Weights of a small multi-label image tagger.
Model: 13.1M parameters, norm layernorm, activation silu, num experts 8, patch size [2, 2], depths [2, 2, 4, 2], widths [64, 128, 256, 512].
Training: 34500 steps, batches of 128.
Data: trained on Sentinel-2 satellite tiles (TerraMesh), 145000 training examples, 30.5 epochs.
Rows from expert 4 of block 5, named by matrix and row number. Rows with one number belong to one neuron. Each number is 50 + 15 x the weight over its row's rms, rounded and kept within 0 to 99. All counts start at 0. After the name is the row's rms in percent of the matrix's.
# up: expert up (model.blocks.5.mlp.up, 8x256x256), inputs 0-63
# down: expert down (model.blocks.5.mlp.down, 8x256x256, transposed), outputs 0-63
up.180 105:70 40 29 43 35 53 40 62 48 60 61 32 68 58 56 62 76 46 62 45 56 72 64 05 78 42 67 39 60 62 50 52 50 29 46 50 31 51 59 43 55 71 74 91 50 47 64 50 59 62 33 33 43 30 57 39 20 42 58 61 47 47 21 70
up.181 096:85 45 68 62 41 69 29 77 57 56 41 74 54 64 25 64 74 53 57 83 45 55 34 45 49 55 32 78 43 69 45 55 38 40 45 67 51 70 37 39 33 36 70 57 52 41 60 60 46 51 71 56 53 56 36 68 38 36 65 48 59 18 82 49
up.182 110:42 46 41 36 57 51 23 72 50 57 43 56 53 41 27 58 29 53 49 69 36 45 65 60 50 61 17 49 45 61 39 58 31 36 70 72 41 44 19 76 21 49 52 42 39 28 42 44 46 47 45 71 42 43 40 50 39 64 78 57 48 41 57 59
up.183 115:67 84 45 60 70 43 63 30 57 56 77 39 68 96 60 83 66 36 69 32 38 60 50 62 56 44 27 51 82 55 43 33 44 48 47 49 38 21 54 65 28 39 61 31 29 64 47 36 20 29 62 31 07 45 48 37 34 46 36 57 63 47 43 41
up.184 105:26 63 54 42 42 47 34 60 45 29 65 48 87 74 50 53 47 46 36 37 28 50 61 80 57 49 58 44 47 49 49 48 38 46 45 71 37 53 33 51 56 02 70 59 63 57 51 23 32 66 68 32 30 56 74 32 55 58 62 38 42 46 65 42
up.185 115:77 52 44 50 64 64 39 32 66 58 51 60 29 51 39 51 26 65 35 48 24 64 54 53 46 49 57 51 64 62 35 26 37 45 42 53 76 25 27 56 09 49 78 49 50 35 53 35 57 83 71 27 46 61 72 48 35 43 49 22 38 55 61 50
up.186 105:47 40 60 57 71 45 51 23 67 41 64 42 40 46 38 30 74 69 39 62 33 48 52 26 40 38 57 53 31 37 36 51 81 66 81 30 44 70 89 60 07 81 59 29 48 43 38 56 39 42 40 60 86 41 22 46 69 28 60 61 50 46 66 35
up.187 106:38 51 54 31 66 72 58 72 43 56 37 66 12 36 53 82 53 38 53 61 46 36 55 50 48 19 49 49 31 56 56 57 42 54 46 32 42 62 63 47 68 70 37 74 72 48 50 50 54 72 27 58 71 59 58 37 49 28 63 23 59 34 50 77
up.188 133:75 51 46 55 02 47 69 35 65 34 45 47 71 75 51 57 53 58 48 52 46 80 45 42 49 34 28 33 46 59 62 21 46 36 48 61 75 40 25 47 39 48 87 75 36 52 54 57 55 49 63 39 48 48 41 40 61 36 51 58 62 38 61 52
up.189 099:51 52 44 55 40 42 74 44 37 40 63 58 59 57 38 58 34 70 35 59 64 53 45 38 27 69 70 57 22 43 63 56 33 49 66 65 51 38 37 38 38 60 42 55 54 25 29 27 28 66 36 48 41 37 84 64 41 45 55 41 54 60 52 31
up.190 123:36 44 48 70 34 31 56 43 50 30 62 61 20 58 55 42 41 68 50 42 77 75 83 62 55 29 39 40 38 68 49 63 49 20 51 67 37 22 31 43 42 37 64 69 60 60 50 50 43 43 37 68 58 68 60 33 65 34 45 55 54 56 48 29
up.191 091:34 60 43 80 44 46 35 40 33 68 70 30 52 54 57 27 48 52 72 53 34 56 42 49 33 50 37 30 51 36 46 51 38 63 71 57 43 47 56 43 63 37 35 61 54 71 60 58 18 26 39 86 44 57 75 55 38 67 81 56 65 54 41 52
up.192 104:50 58 54 50 34 57 14 48 30 91 65 46 77 38 72 37 50 53 02 57 49 45 34 45 70 54 27 34 09 50 22 56 45 26 51 50 54 46 56 16 57 38 56 53 86 41 52 48 79 52 64 36 72 49 48 54 40 70 40 52 52 16 32 48
up.193 099:49 65 37 35 61 63 64 53 76 56 36 39 39 66 38 63 26 63 68 68 44 59 54 65 49 65 41 36 41 45 39 61 68 31 49 51 51 69 65 38 50 65 55 60 39 52 48 45 75 39 47 37 57 35 62 31 49 45 60 46 70 25 29 72
up.194 109:69 39 56 54 34 41 30 16 64 34 32 41 64 50 65 35 55 39 50 31 74 53 46 36 61 47 71 66 39 68 63 58 40 51 28 77 44 49 62 50 35 51 26 52 34 50 65 57 55 48 58 63 37 69 75 58 43 49 51 57 55 53 70 50
up.195 105:47 72 59 64 72 53 32 48 61 64 79 39 38 57 56 54 49 73 45 68 42 44 48 28 66 76 72 62 53 47 56 64 23 21 23 66 74 56 50 51 55 52 56 53 39 51 64 44 48 51 69 49 48 43 37 49 42 02 62 58 46 32 31 61
up.196 077:56 62 74 80 47 32 57 23 76 50 51 56 31 27 72 56 57 36 61 43 63 35 36 39 23 39 76 61 44 47 47 32 43 87 31 71 60 83 57 54 70 22 53 53 66 39 21 44 59 68 54 50 59 35 64 61 58 60 46 51 55 33 74 75
up.197 104:36 61 71 49 58 43 52 42 64 79 71 67 67 64 63 52 36 54 57 33 37 55 12 38 36 61 32 82 49 43 43 37 72 43 48 66 43 57 38 67 42 47 60 53 50 62 49 50 49 55 49 25 62 37 71 67 48 08 55 39 53 41 55 52
up.198 107:08 46 61 40 45 40 41 43 67 59 42 38 59 49 65 51 37 26 33 54 50 47 51 56 30 55 51 53 74 58 54 28 77 73 41 40 41 44 38 19 25 48 22 57 52 43 54 44 44 45 42 66 56 42 64 63 53 16 57 52 76 80 59 56
up.199 109:55 40 52 43 78 43 68 57 19 42 66 64 58 42 54 44 55 58 40 49 49 27 38 41 58 88 35 49 51 60 44 78 19 53 78 48 55 22 58 36 64 48 43 71 72 35 37 48 63 56 74 72 56 67 55 27 42 64 64 54 48 34 53 37
up.200 100:51 76 43 37 61 76 67 48 52 32 51 46 50 64 24 55 49 39 47 59 60 69 48 44 33 53 63 41 39 67 64 47 44 47 48 57 34 42 35 44 39 42 32 39 48 74 48 42 52 44 51 53 47 43 48 28 60 20 64 26 43 42 59 40
up.201 104:29 63 36 67 63 58 57 47 44 49 30 64 61 08 81 41 34 52 37 36 63 46 36 52 50 60 72 43 56 51 45 40 67 52 12 52 27 71 68 47 42 23 50 31 43 56 85 35 42 60 60 43 49 42 41 64 48 54 38 23 42 47 48 16
up.202 101:35 63 35 47 45 31 68 50 52 61 27 35 47 66 60 29 90 71 59 41 35 40 55 79 47 41 26 58 58 70 54 48 38 85 39 37 22 34 41 62 72 64 73 51 29 71 36 57 47 59 57 36 80 62 54 38 39 40 57 47 73 42 81 49
up.203 087:53 53 36 44 56 54 66 48 46 59 52 47 57 56 36 50 64 25 73 46 62 54 04 36 78 55 23 42 44 62 60 60 52 35 11 43 50 51 29 31 50 62 54 55 34 60 60 55 57 32 54 70 49 71 64 46 68 51 21 48 26 71 52 39
up.204 062:74 26 39 65 58 57 51 58 42 51 51 41 40 51 48 61 72 65 56 60 40 63 76 82 49 56 47 58 29 31 38 76 69 51 63 59 24 59 68 58 63 77 59 52 73 51 53 45 18 28 65 65 24 34 52 60 60 44 41 54 47 50 61 27
up.205 058:43 43 46 45 54 45 60 50 48 30 78 72 49 54 63 56 62 52 49 40 49 68 60 76 45 41 50 56 68 68 27 61 30 44 44 51 58 48 45 56 70 59 48 42 37 72 40 74 46 61 46 46 58 15 52 49 57 60 52 42 38 70 53 76
up.206 110:36 53 60 63 41 66 61 58 43 50 44 36 80 38 60 54 72 42 62 51 57 39 23 57 61 48 66 54 51 38 58 38 30 60 44 62 49 52 22 42 66 26 70 61 57 42 54 57 36 74 48 33 42 53 63 47 75 78 41 47 42 81 84 46
up.207 098:32 70 58 59 41 20 38 71 06 74 71 51 46 54 72 49 44 60 73 56 60 65 32 27 26 39 44 43 47 53 32 61 54 50 39 52 52 60 63 44 80 44 48 54 29 60 45 67 57 61 37 79 57 51 52 54 33 58 65 21 19 51 50 50
up.208 096:60 43 37 67 70 64 48 48 57 64 16 39 47 73 34 57 37 59 46 73 45 56 29 69 58 60 44 60 37 41 29 48 49 41 50 57 69 55 24 54 25 63 44 60 45 29 41 60 67 35 79 83 62 51 40 36 69 38 27 50 61 45 83 38
up.209 095:45 17 31 65 36 55 60 50 70 58 60 67 51 51 47 36 54 39 54 38 50 43 47 65 81 67 39 58 43 56 36 53 40 66 61 55 57 74 68 65 30 71 52 56 49 44 71 56 55 39 23 53 49 39 36 28 69 10 59 62 34 60 71 66
up.210 109:41 69 69 40 59 72 37 50 56 45 40 46 48 56 46 48 55 31 48 84 56 45 52 57 43 78 39 54 65 43 43 71 87 39 39 53 72 49 65 37 54 65 36 88 30 42 52 51 54 67 42 55 47 44 59 63 28 50 33 54 31 43 44 80
up.211 101:50 53 56 43 47 26 95 58 19 42 84 25 39 40 35 51 44 56 52 74 79 54 50 45 59 67 58 53 38 59 59 64 76 33 75 54 32 26 40 46 32 53 66 44 31 51 44 61 44 65 58 52 36 42 54 75 72 33 31 63 35 65 31 44
up.212 019:44 32 76 68 60 41 53 37 71 36 70 39 38 35 63 33 65 45 54 32 41 54 66 52 58 52 60 15 50 68 61 33 62 39 55 49 56 79 36 36 69 62 54 54 38 36 82 21 64 60 49 62 41 31 42 47 79 48 44 58 28 38 51 27
up.213 109:55 27 58 79 62 39 79 56 93 41 35 58 67 64 58 47 31 25 44 17 50 40 68 88 28 62 52 40 51 53 50 71 47 63 29 37 45 51 49 50 35 68 62 55 36 55 66 47 51 53 32 36 59 37 56 56 52 49 38 60 34 55 45 53
up.214 101:54 60 49 52 40 39 46 52 79 71 21 35 43 40 76 47 55 51 77 46 43 61 51 35 35 12 57 54 29 49 50 33 46 71 59 34 52 71 51 75 41 52 39 49 59 39 55 38 47 47 53 29 48 55 40 43 31 31 64 51 55 75 65 30
up.215 105:38 40 77 48 30 51 30 30 58 53 43 27 72 62 39 58 34 27 31 70 47 36 57 20 71 53 43 40 45 54 71 67 20 77 66 50 57 72 67 55 41 49 36 31 47 33 38 74 20 44 49 67 58 38 50 36 44 67 75 35 55 63 69 40
up.216 100:71 58 52 47 50 68 45 40 34 72 54 91 54 35 25 47 67 27 22 49 51 31 54 41 69 51 57 16 41 51 32 41 46 22 36 54 48 61 51 58 53 61 46 62 46 35 33 59 74 50 19 25 53 41 70 60 21 35 56 40 81 60 35 47
up.217 081:40 49 51 23 66 31 62 53 70 27 78 45 29 45 46 63 35 37 56 47 39 27 73 47 60 66 59 67 53 52 45 45 29 57 57 30 66 52 77 66 05 44 52 73 50 66 72 00 33 57 51 74 65 46 51 48 70 51 72 44 72 85 64 38
up.218 118:57 51 27 55 65 56 47 70 59 54 50 63 73 62 34 29 54 35 77 21 54 51 35 35 39 42 72 47 73 58 62 47 42 60 57 34 26 36 67 34 52 65 50 62 42 41 38 47 37 22 42 53 52 39 82 55 85 65 64 33 32 39 04 46
up.219 110:62 50 43 56 52 47 66 69 41 38 26 59 46 56 64 76 54 53 21 57 63 45 36 66 58 45 44 30 33 76 64 52 40 23 46 58 64 62 55 58 59 67 32 69 21 86 26 59 42 56 40 65 81 73 18 51 51 36 26 70 31 44 68 69
up.220 087:27 53 60 64 44 42 32 45 61 45 30 49 26 49 36 33 55 75 65 40 43 51 63 22 46 23 17 30 54 43 61 55 57 50 40 46 61 59 42 49 42 25 46 76 38 42 43 41 45 71 38 64 62 47 23 37 57 56 57 59 56 34 43 50
up.221 116:60 62 16 45 43 41 48 33 32 77 55 53 42 44 44 32 54 49 24 50 73 64 38 66 80 44 57 57 52 50 50 25 64 49 53 56 13 41 73 69 61 69 45 37 41 54 36 40 39 53 69 69 29 47 44 60 73 43 21 46 34 25 25 61
up.222 097:47 30 37 44 53 34 53 26 25 60 47 47 76 43 44 36 47 50 23 72 68 64 41 53 38 51 22 45 47 47 31 46 39 41 46 50 45 61 31 44 46 67 58 71 60 69 41 33 50 34 16 62 62 45 55 52 25 47 45 78 76 44 54 52
up.223 106:63 74 46 49 43 26 58 71 54 60 25 29 59 46 27 27 27 80 28 74 64 42 33 41 58 42 46 32 38 57 55 49 57 58 44 46 28 77 46 59 53 59 57 41 46 48 38 57 43 30 54 54 71 55 31 29 67 65 68 48 41 45 37 40
up.224 098:46 58 48 63 72 33 60 45 62 39 64 41 37 44 37 59 37 67 72 57 64 46 37 54 79 45 60 70 71 67 65 62 51 52 38 31 47 56 62 56 57 58 18 35 43 53 48 33 81 35 27 42 51 28 70 78 55 51 46 40 31 37 42 53
up.225 051:56 59 55 49 39 40 30 27 43 32 58 65 40 67 60 50 53 19 78 68 60 37 46 45 47 61 59 21 65 66 50 42 50 49 46 59 58 35 44 54 64 87 59 58 44 39 37 58 70 84 63 40 27 36 46 28 47 47 53 35 49 47 72 50
up.226 088:59 58 45 64 72 61 50 67 56 55 17 50 71 91 62 54 56 63 59 40 59 44 42 71 72 55 42 52 60 74 39 64 44 47 48 67 52 53 42 63 67 48 33 60 45 69 52 56 48 71 65 55 32 44 75 46 46 59 66 37 48 48 67 62
up.227 060:31 33 69 63 54 41 57 55 50 51 44 74 73 73 47 43 32 31 69 28 45 57 46 44 50 59 50 42 51 55 39 85 45 63 46 56 48 51 54 91 65 56 63 49 64 38 75 33 35 35 55 66 52 41 77 36 68 63 60 40 47 75 47 51
up.228 110:55 54 46 71 73 66 64 33 46 54 58 75 55 62 47 56 31 49 80 65 51 59 61 50 52 56 31 65 57 37 54 55 64 34 28 63 53 67 69 32 55 47 36 59 50 14 29 47 67 49 34 49 59 54 52 19 66 37 18 39 56 26 22 58
up.229 114:54 39 59 83 54 48 50 60 66 42 03 41 60 46 53 41 39 54 31 45 44 43 41 53 66 46 41 61 38 35 28 64 46 42 73 46 50 50 21 53 58 47 55 58 21 49 39 46 54 50 60 59 46 29 31 30 29 23 43 44 47 25 41 71
up.230 111:62 57 58 27 58 73 42 68 40 65 50 29 50 51 45 65 57 46 60 34 60 77 15 33 53 19 47 48 38 37 38 65 68 55 68 56 75 47 35 55 53 35 43 29 43 18 25 29 80 64 33 53 76 79 19 31 57 68 60 81 55 60 51 38
up.231 109:72 81 52 52 31 74 60 57 47 37 59 59 54 72 42 49 33 51 41 37 39 68 74 54 59 52 30 53 51 76 38 74 35 54 54 48 62 82 72 53 18 69 59 42 28 66 41 43 39 60 62 68 60 56 29 51 39 82 36 75 59 70 63 50
down.180 100:32 50 44 67 39 40 53 53 45 64 36 62 60 65 60 34 30 53 31 47 65 48 68 27 50 50 67 75 76 65 46 36 39 41 37 61 38 49 39 64 66 57 52 45 78 39 52 59 55 38 53 54 47 54 64 53 50 70 06 50 57 51 72 42
down.181 104:60 27 56 56 68 59 56 67 65 40 38 47 62 73 70 58 39 56 43 57 57 50 52 63 48 35 68 16 55 60 36 44 61 61 45 51 52 93 55 35 75 67 88 65 32 54 17 55 53 36 47 69 45 45 67 52 63 66 52 58 41 53 46 42
down.182 107:39 53 72 66 24 74 42 60 80 21 29 34 24 86 62 30 29 56 48 35 68 44 61 50 35 53 70 30 63 44 29 36 54 49 28 25 54 37 38 46 44 48 59 50 48 72 52 72 34 50 21 48 53 52 35 69 34 56 72 67 51 61 58 47
down.183 103:56 72 08 45 32 73 45 64 24 40 05 70 59 38 32 38 46 49 23 65 38 49 47 33 62 39 54 36 77 48 40 48 41 41 42 49 30 69 26 62 53 50 72 70 45 32 74 52 56 46 38 54 62 49 62 74 43 47 44 34 42 33 68 60
down.184 113:12 74 37 67 46 66 51 66 65 32 31 26 37 32 70 57 42 58 30 45 33 61 23 67 63 43 40 47 55 26 18 32 39 52 32 62 63 57 44 75 58 63 55 44 50 26 28 58 62 40 49 45 63 43 45 32 51 52 44 52 67 54 65 44
down.185 104:62 43 35 55 38 70 40 59 38 59 37 35 33 55 68 67 54 34 44 54 62 41 43 40 43 19 40 67 39 34 19 65 46 55 58 53 54 86 37 36 76 83 42 62 62 53 52 49 38 32 22 47 54 11 20 41 55 44 69 34 65 31 57 54
down.186 093:64 25 58 34 39 48 57 44 51 45 53 71 57 53 54 18 37 29 63 50 55 59 66 66 40 92 38 58 54 62 57 46 44 57 28 25 46 43 44 51 70 75 23 63 58 34 23 55 31 29 51 57 67 22 55 51 36 43 66 51 54 31 29 54
down.187 124:47 65 36 65 85 60 44 35 79 67 36 53 73 43 44 61 57 91 43 43 82 36 31 34 47 57 38 39 62 43 37 36 62 25 61 59 59 49 56 33 36 60 59 72 42 50 57 46 36 57 47 59 64 58 40 79 57 17 81 20 55 42 47 76
down.188 152:66 74 53 51 47 76 41 29 38 66 62 40 32 41 63 43 85 48 44 70 72 54 46 38 55 41 16 49 44 55 60 60 09 52 55 49 63 86 56 40 32 60 49 67 42 31 37 77 36 51 50 50 50 29 80 85 48 47 72 59 56 27 66 42
down.189 099:36 58 53 40 27 43 58 82 64 51 25 55 66 45 60 52 91 67 37 60 56 30 48 51 29 46 34 55 34 58 65 64 70 47 47 36 47 51 36 66 53 41 32 47 50 41 53 47 60 04 58 53 40 53 57 37 48 64 48 20 31 30 58 41
down.190 117:81 70 37 76 24 29 45 42 31 47 71 31 57 48 52 75 44 35 57 44 03 66 51 00 66 51 59 52 55 57 65 35 46 45 58 73 28 40 58 25 25 51 49 54 70 57 79 60 56 36 40 39 59 40 43 28 46 56 44 54 38 56 39 79
down.191 099:80 32 61 21 59 69 50 58 44 56 37 73 12 43 32 32 54 42 52 53 61 49 27 41 27 80 70 56 57 51 55 73 44 66 34 52 44 55 25 63 53 37 64 12 51 29 84 21 63 50 58 49 57 65 24 28 37 40 63 40 32 43 50 62
down.192 106:26 26 38 48 51 62 50 55 36 56 61 58 38 71 36 51 53 64 63 61 36 60 88 60 52 27 65 56 66 59 88 53 42 41 47 57 50 55 37 47 60 46 59 64 37 59 44 57 20 44 44 53 86 58 58 46 50 34 45 47 57 41 66 28
down.193 097:42 53 38 76 71 59 44 55 53 76 70 34 44 34 59 57 25 28 36 52 45 57 84 37 32 54 83 29 71 55 22 38 66 52 61 38 59 32 51 71 48 35 65 22 69 42 17 53 52 23 37 64 62 53 47 58 49 49 49 33 65 72 53 42
down.194 112:49 45 76 57 72 75 57 51 21 51 59 67 37 39 62 50 71 80 84 47 58 47 35 38 35 55 41 54 52 46 68 83 39 38 80 61 36 62 40 45 30 56 46 42 62 46 18 85 37 38 59 54 45 54 58 52 50 58 40 35 47 74 55 52
down.195 105:47 28 28 84 52 47 61 68 17 28 67 57 67 69 47 64 39 19 55 41 50 73 74 54 54 56 64 51 58 41 53 57 45 58 40 67 66 57 86 38 31 38 41 27 59 42 40 45 51 61 63 59 75 61 37 43 61 48 36 66 83 29 52 35
down.196 074:47 41 28 24 51 40 58 60 56 49 68 90 62 37 62 49 51 51 54 33 72 83 65 29 70 55 33 55 66 24 22 58 44 44 56 41 48 25 54 13 56 35 60 59 74 30 45 31 48 06 50 48 73 49 43 60 49 48 28 45 55 50 35 71
down.197 104:40 37 49 61 43 36 51 41 53 59 16 22 46 52 57 99 41 85 74 54 32 76 52 71 38 46 48 54 58 30 68 57 38 40 31 58 64 25 67 48 60 57 42 56 61 55 37 55 43 48 55 54 38 44 47 67 48 67 45 27 23 50 54 75
down.198 105:72 46 16 33 69 76 60 62 58 74 51 69 83 43 45 21 82 90 38 47 34 60 54 54 27 41 39 30 57 08 58 36 77 73 57 67 39 54 62 24 54 67 28 36 49 57 65 42 77 73 55 55 61 89 14 29 49 60 32 54 36 60 68 42
down.199 107:56 43 44 36 20 41 50 48 17 42 55 34 42 44 69 25 36 27 14 48 59 17 70 58 56 63 53 52 81 76 58 63 57 44 56 16 12 47 62 67 57 30 52 33 55 30 64 69 42 66 39 63 67 61 49 57 56 76 53 58 57 37 54 24
down.200 108:12 62 35 52 47 52 54 55 57 28 60 70 26 40 50 40 72 42 51 44 45 38 76 59 31 79 42 64 53 28 49 62 71 68 56 84 39 48 56 61 42 11 70 27 53 20 41 47 49 62 68 44 45 40 60 58 48 87 76 51 70 60 31 57
down.201 110:60 56 59 39 30 68 50 40 33 47 67 75 24 56 57 32 60 62 55 31 49 54 86 22 47 61 58 42 66 35 55 26 45 68 67 41 67 34 22 57 65 60 69 51 55 29 52 63 50 31 45 50 42 60 48 24 65 39 80 32 58 70 58 29
down.202 101:46 74 47 43 41 49 49 43 48 56 33 56 66 28 67 60 51 50 52 24 58 55 64 18 76 55 55 43 63 63 71 54 47 51 65 68 14 63 49 35 62 30 64 52 43 71 47 26 67 49 44 52 42 32 49 68 59 50 37 03 53 65 50 48
down.203 084:75 80 50 47 40 22 41 51 85 59 78 59 22 37 32 54 19 88 49 42 49 51 65 59 41 70 55 57 36 55 34 60 41 55 76 70 52 24 57 23 31 40 56 33 55 26 31 26 61 74 44 43 46 40 62 47 40 74 49 42 81 69 75 45
down.204 063:65 37 44 56 37 48 62 63 40 66 36 23 71 40 46 64 44 60 48 48 33 45 40 46 40 48 15 61 56 62 73 45 65 61 57 41 18 80 57 72 60 65 41 74 39 64 70 54 49 35 50 50 46 45 52 37 59 46 61 49 55 30 60 62
down.205 057:38 37 16 52 59 72 44 62 57 72 44 35 63 65 60 43 54 64 64 52 55 58 54 52 58 53 34 46 59 52 54 40 60 52 68 44 42 33 38 51 39 61 72 59 05 29 77 50 53 47 38 53 53 56 71 37 62 65 55 90 55 44 47 35
down.206 116:68 68 53 77 21 46 38 60 47 48 42 37 35 49 69 54 40 37 42 54 34 59 56 59 30 48 41 64 25 32 56 44 35 60 62 75 47 36 64 45 37 41 53 48 46 89 38 28 75 45 58 45 48 56 38 52 61 48 76 53 60 49 64 68
down.207 095:92 49 67 34 51 41 57 59 73 59 54 49 23 54 41 42 41 58 36 41 37 33 46 43 81 57 60 39 45 56 35 56 49 55 74 54 44 79 28 79 28 44 59 64 70 63 29 35 84 31 62 55 62 54 36 41 39 48 57 58 73 54 36 51
down.208 098:69 39 78 37 59 68 66 46 28 49 63 74 25 40 66 56 45 35 74 17 48 49 62 07 76 51 58 36 52 40 47 50 48 60 57 42 77 45 30 47 56 46 33 52 49 53 69 07 13 65 59 49 38 38 49 48 46 60 58 39 61 39 36 49
down.209 087:43 48 58 41 59 11 42 54 37 18 45 57 44 62 74 70 60 54 32 54 67 73 65 37 65 54 44 46 86 52 55 41 44 33 56 74 48 33 61 64 73 31 52 53 44 52 31 34 53 52 86 47 42 47 56 43 51 49 70 55 53 32 47 39
down.210 099:46 19 56 51 70 25 62 30 38 56 44 46 53 41 40 27 73 52 49 47 44 39 62 48 38 47 39 51 17 64 43 80 62 61 44 36 38 78 46 60 55 33 43 27 36 23 49 41 41 32 41 47 38 44 64 58 58 50 65 34 30 44 56 32
down.211 101:46 34 43 56 42 53 51 56 50 55 53 76 49 37 23 81 36 49 50 41 42 60 12 80 62 70 62 65 77 57 34 56 51 62 67 52 52 42 57 58 41 57 72 41 35 84 33 49 72 62 54 38 48 54 23 27 60 65 66 22 30 55 56 47
down.212 020:44 32 65 55 44 40 36 70 54 54 39 41 73 40 43 49 55 18 55 44 87 26 54 38 78 45 65 65 57 39 50 60 55 46 37 37 78 51 42 44 43 38 50 54 69 67 51 35 33 13 44 47 52 50 62 79 74 70 69 61 47 73 44 48
down.213 106:37 55 47 53 55 87 56 54 33 60 53 50 30 62 47 41 55 26 35 65 23 74 52 24 65 50 40 55 62 61 53 66 34 63 49 60 32 47 21 54 60 53 41 39 54 60 25 42 55 49 21 55 34 75 42 57 56 42 74 56 57 46 46 45
down.214 100:46 59 70 56 76 69 49 44 53 68 16 47 46 59 46 77 60 22 62 68 29 46 58 51 60 65 55 56 59 73 62 52 54 53 38 52 55 39 43 58 64 51 64 67 54 29 64 54 48 59 30 52 15 19 55 40 48 51 39 53 59 51 69 55
down.215 109:61 62 69 66 50 32 44 68 30 39 33 47 36 44 55 57 62 68 37 50 23 43 14 47 69 72 37 59 70 46 33 64 54 42 56 51 50 41 60 67 12 51 63 44 66 21 42 82 84 48 40 41 38 58 49 43 35 46 55 44 41 63 51 61
down.216 094:49 11 50 60 24 72 42 67 50 39 35 45 52 57 27 65 19 53 30 50 70 46 33 88 49 40 72 44 81 51 28 57 47 45 44 23 55 27 50 46 42 59 40 38 34 18 43 48 86 58 45 48 47 52 63 49 48 70 25 80 42 43 40 43
down.217 085:54 56 19 81 44 56 49 83 54 46 43 39 50 37 48 39 75 45 38 42 72 18 27 65 35 40 60 41 72 51 63 65 58 52 59 35 44 52 41 53 52 52 51 38 57 33 46 54 55 35 31 56 52 56 43 64 40 36 61 48 48 54 69 70
down.218 108:65 58 60 74 34 45 55 41 70 66 41 55 37 49 48 24 57 72 23 61 37 42 37 43 44 55 63 40 71 62 26 57 41 48 51 35 42 45 35 38 63 76 56 27 19 70 31 48 71 40 17 50 71 44 51 39 39 64 36 63 31 46 50 57
down.219 105:58 34 36 75 12 39 44 35 53 41 25 48 30 44 63 55 49 16 62 69 59 71 70 57 61 50 54 57 31 17 55 46 59 54 17 54 47 45 60 55 33 86 28 31 44 46 60 51 49 72 69 60 32 63 56 45 39 55 22 55 67 55 58 35
down.220 084:54 20 59 78 54 54 56 22 69 68 43 50 77 58 50 43 56 52 44 50 49 59 80 74 37 69 50 44 48 61 65 24 50 60 54 47 45 47 40 65 55 54 60 62 51 75 39 52 25 34 60 44 26 37 50 70 47 49 44 69 47 31 46 44
down.221 110:43 34 21 49 58 83 55 37 77 48 62 68 62 30 48 51 41 46 33 58 39 36 99 25 45 42 32 37 76 20 48 34 41 43 48 48 40 62 40 37 73 56 32 52 39 34 64 53 62 56 52 49 28 51 41 20 52 65 56 36 74 15 52 57
down.222 102:62 34 71 28 35 69 47 43 52 52 36 61 49 44 99 40 65 54 88 51 60 49 65 40 37 42 25 79 61 54 53 54 72 37 65 13 50 48 49 36 50 61 40 24 59 28 76 51 49 24 56 41 35 81 51 48 37 58 62 67 34 57 68 57
down.223 103:64 62 80 77 51 36 45 39 60 47 16 44 35 66 47 57 41 48 23 45 51 50 49 36 50 41 68 56 62 45 64 50 86 41 59 50 43 46 19 85 61 54 78 43 47 36 63 47 65 66 33 55 82 58 86 45 40 69 38 49 58 68 69 30
down.224 105:53 92 25 59 55 36 56 60 42 30 44 75 54 45 43 55 59 43 47 68 42 41 18 49 56 44 35 55 74 69 56 23 73 46 59 35 77 34 41 34 27 74 61 37 32 09 36 60 34 79 32 42 62 87 44 57 57 57 22 51 49 30 66 46
down.225 054:52 73 48 64 69 40 48 55 29 69 66 23 37 62 19 50 21 43 27 49 71 63 38 65 87 57 46 59 33 36 47 69 44 44 42 51 52 70 62 54 56 30 70 35 60 49 70 50 54 21 43 52 75 51 30 59 55 42 46 72 57 77 13 60
down.226 086:36 52 39 52 36 52 49 43 62 43 59 95 42 54 56 72 21 24 34 65 43 38 82 37 51 25 36 64 42 32 58 65 38 46 57 25 54 45 74 79 49 50 99 76 71 54 62 79 72 27 35 53 40 75 52 51 36 20 25 54 51 24 69 58
down.227 062:72 58 54 43 64 64 55 16 62 71 73 17 54 24 61 64 38 51 35 88 54 54 44 34 58 36 51 65 55 38 35 68 23 50 74 60 53 28 43 44 54 66 69 48 46 47 37 74 53 45 37 51 28 52 36 45 35 59 61 42 60 55 54 29
down.228 113:42 19 31 37 49 88 50 51 59 74 59 25 66 48 46 61 35 63 32 31 69 40 42 23 63 61 44 47 68 29 37 50 84 44 49 57 63 45 66 45 31 56 30 38 81 40 56 35 51 60 46 50 59 29 47 64 52 32 64 55 55 49 56 56
down.229 114:62 65 29 44 55 81 44 54 63 37 32 59 91 65 46 53 35 55 74 35 51 67 74 52 74 66 58 37 40 51 22 62 56 44 40 44 68 50 28 38 65 72 51 70 46 44 53 68 59 64 47 51 41 67 45 51 43 37 33 55 62 66 38 33
down.230 112:45 89 29 45 37 49 49 63 33 35 52 50 55 40 58 53 45 60 61 67 45 50 67 18 56 55 27 42 25 74 43 26 47 51 45 41 52 41 59 45 65 47 43 47 49 99 53 71 09 72 60 45 27 57 36 33 49 55 31 45 48 32 47 54
down.231 108:65 67 46 65 37 53 49 29 33 27 47 35 46 48 70 48 49 78 58 39 61 63 54 34 39 91 32 44 50 71 47 54 24 64 49 28 58 73 39 28 88 40 27 44 44 49 61 43 44 58 66 45 28 47 43 53 48 44 44 52 72 22 16 54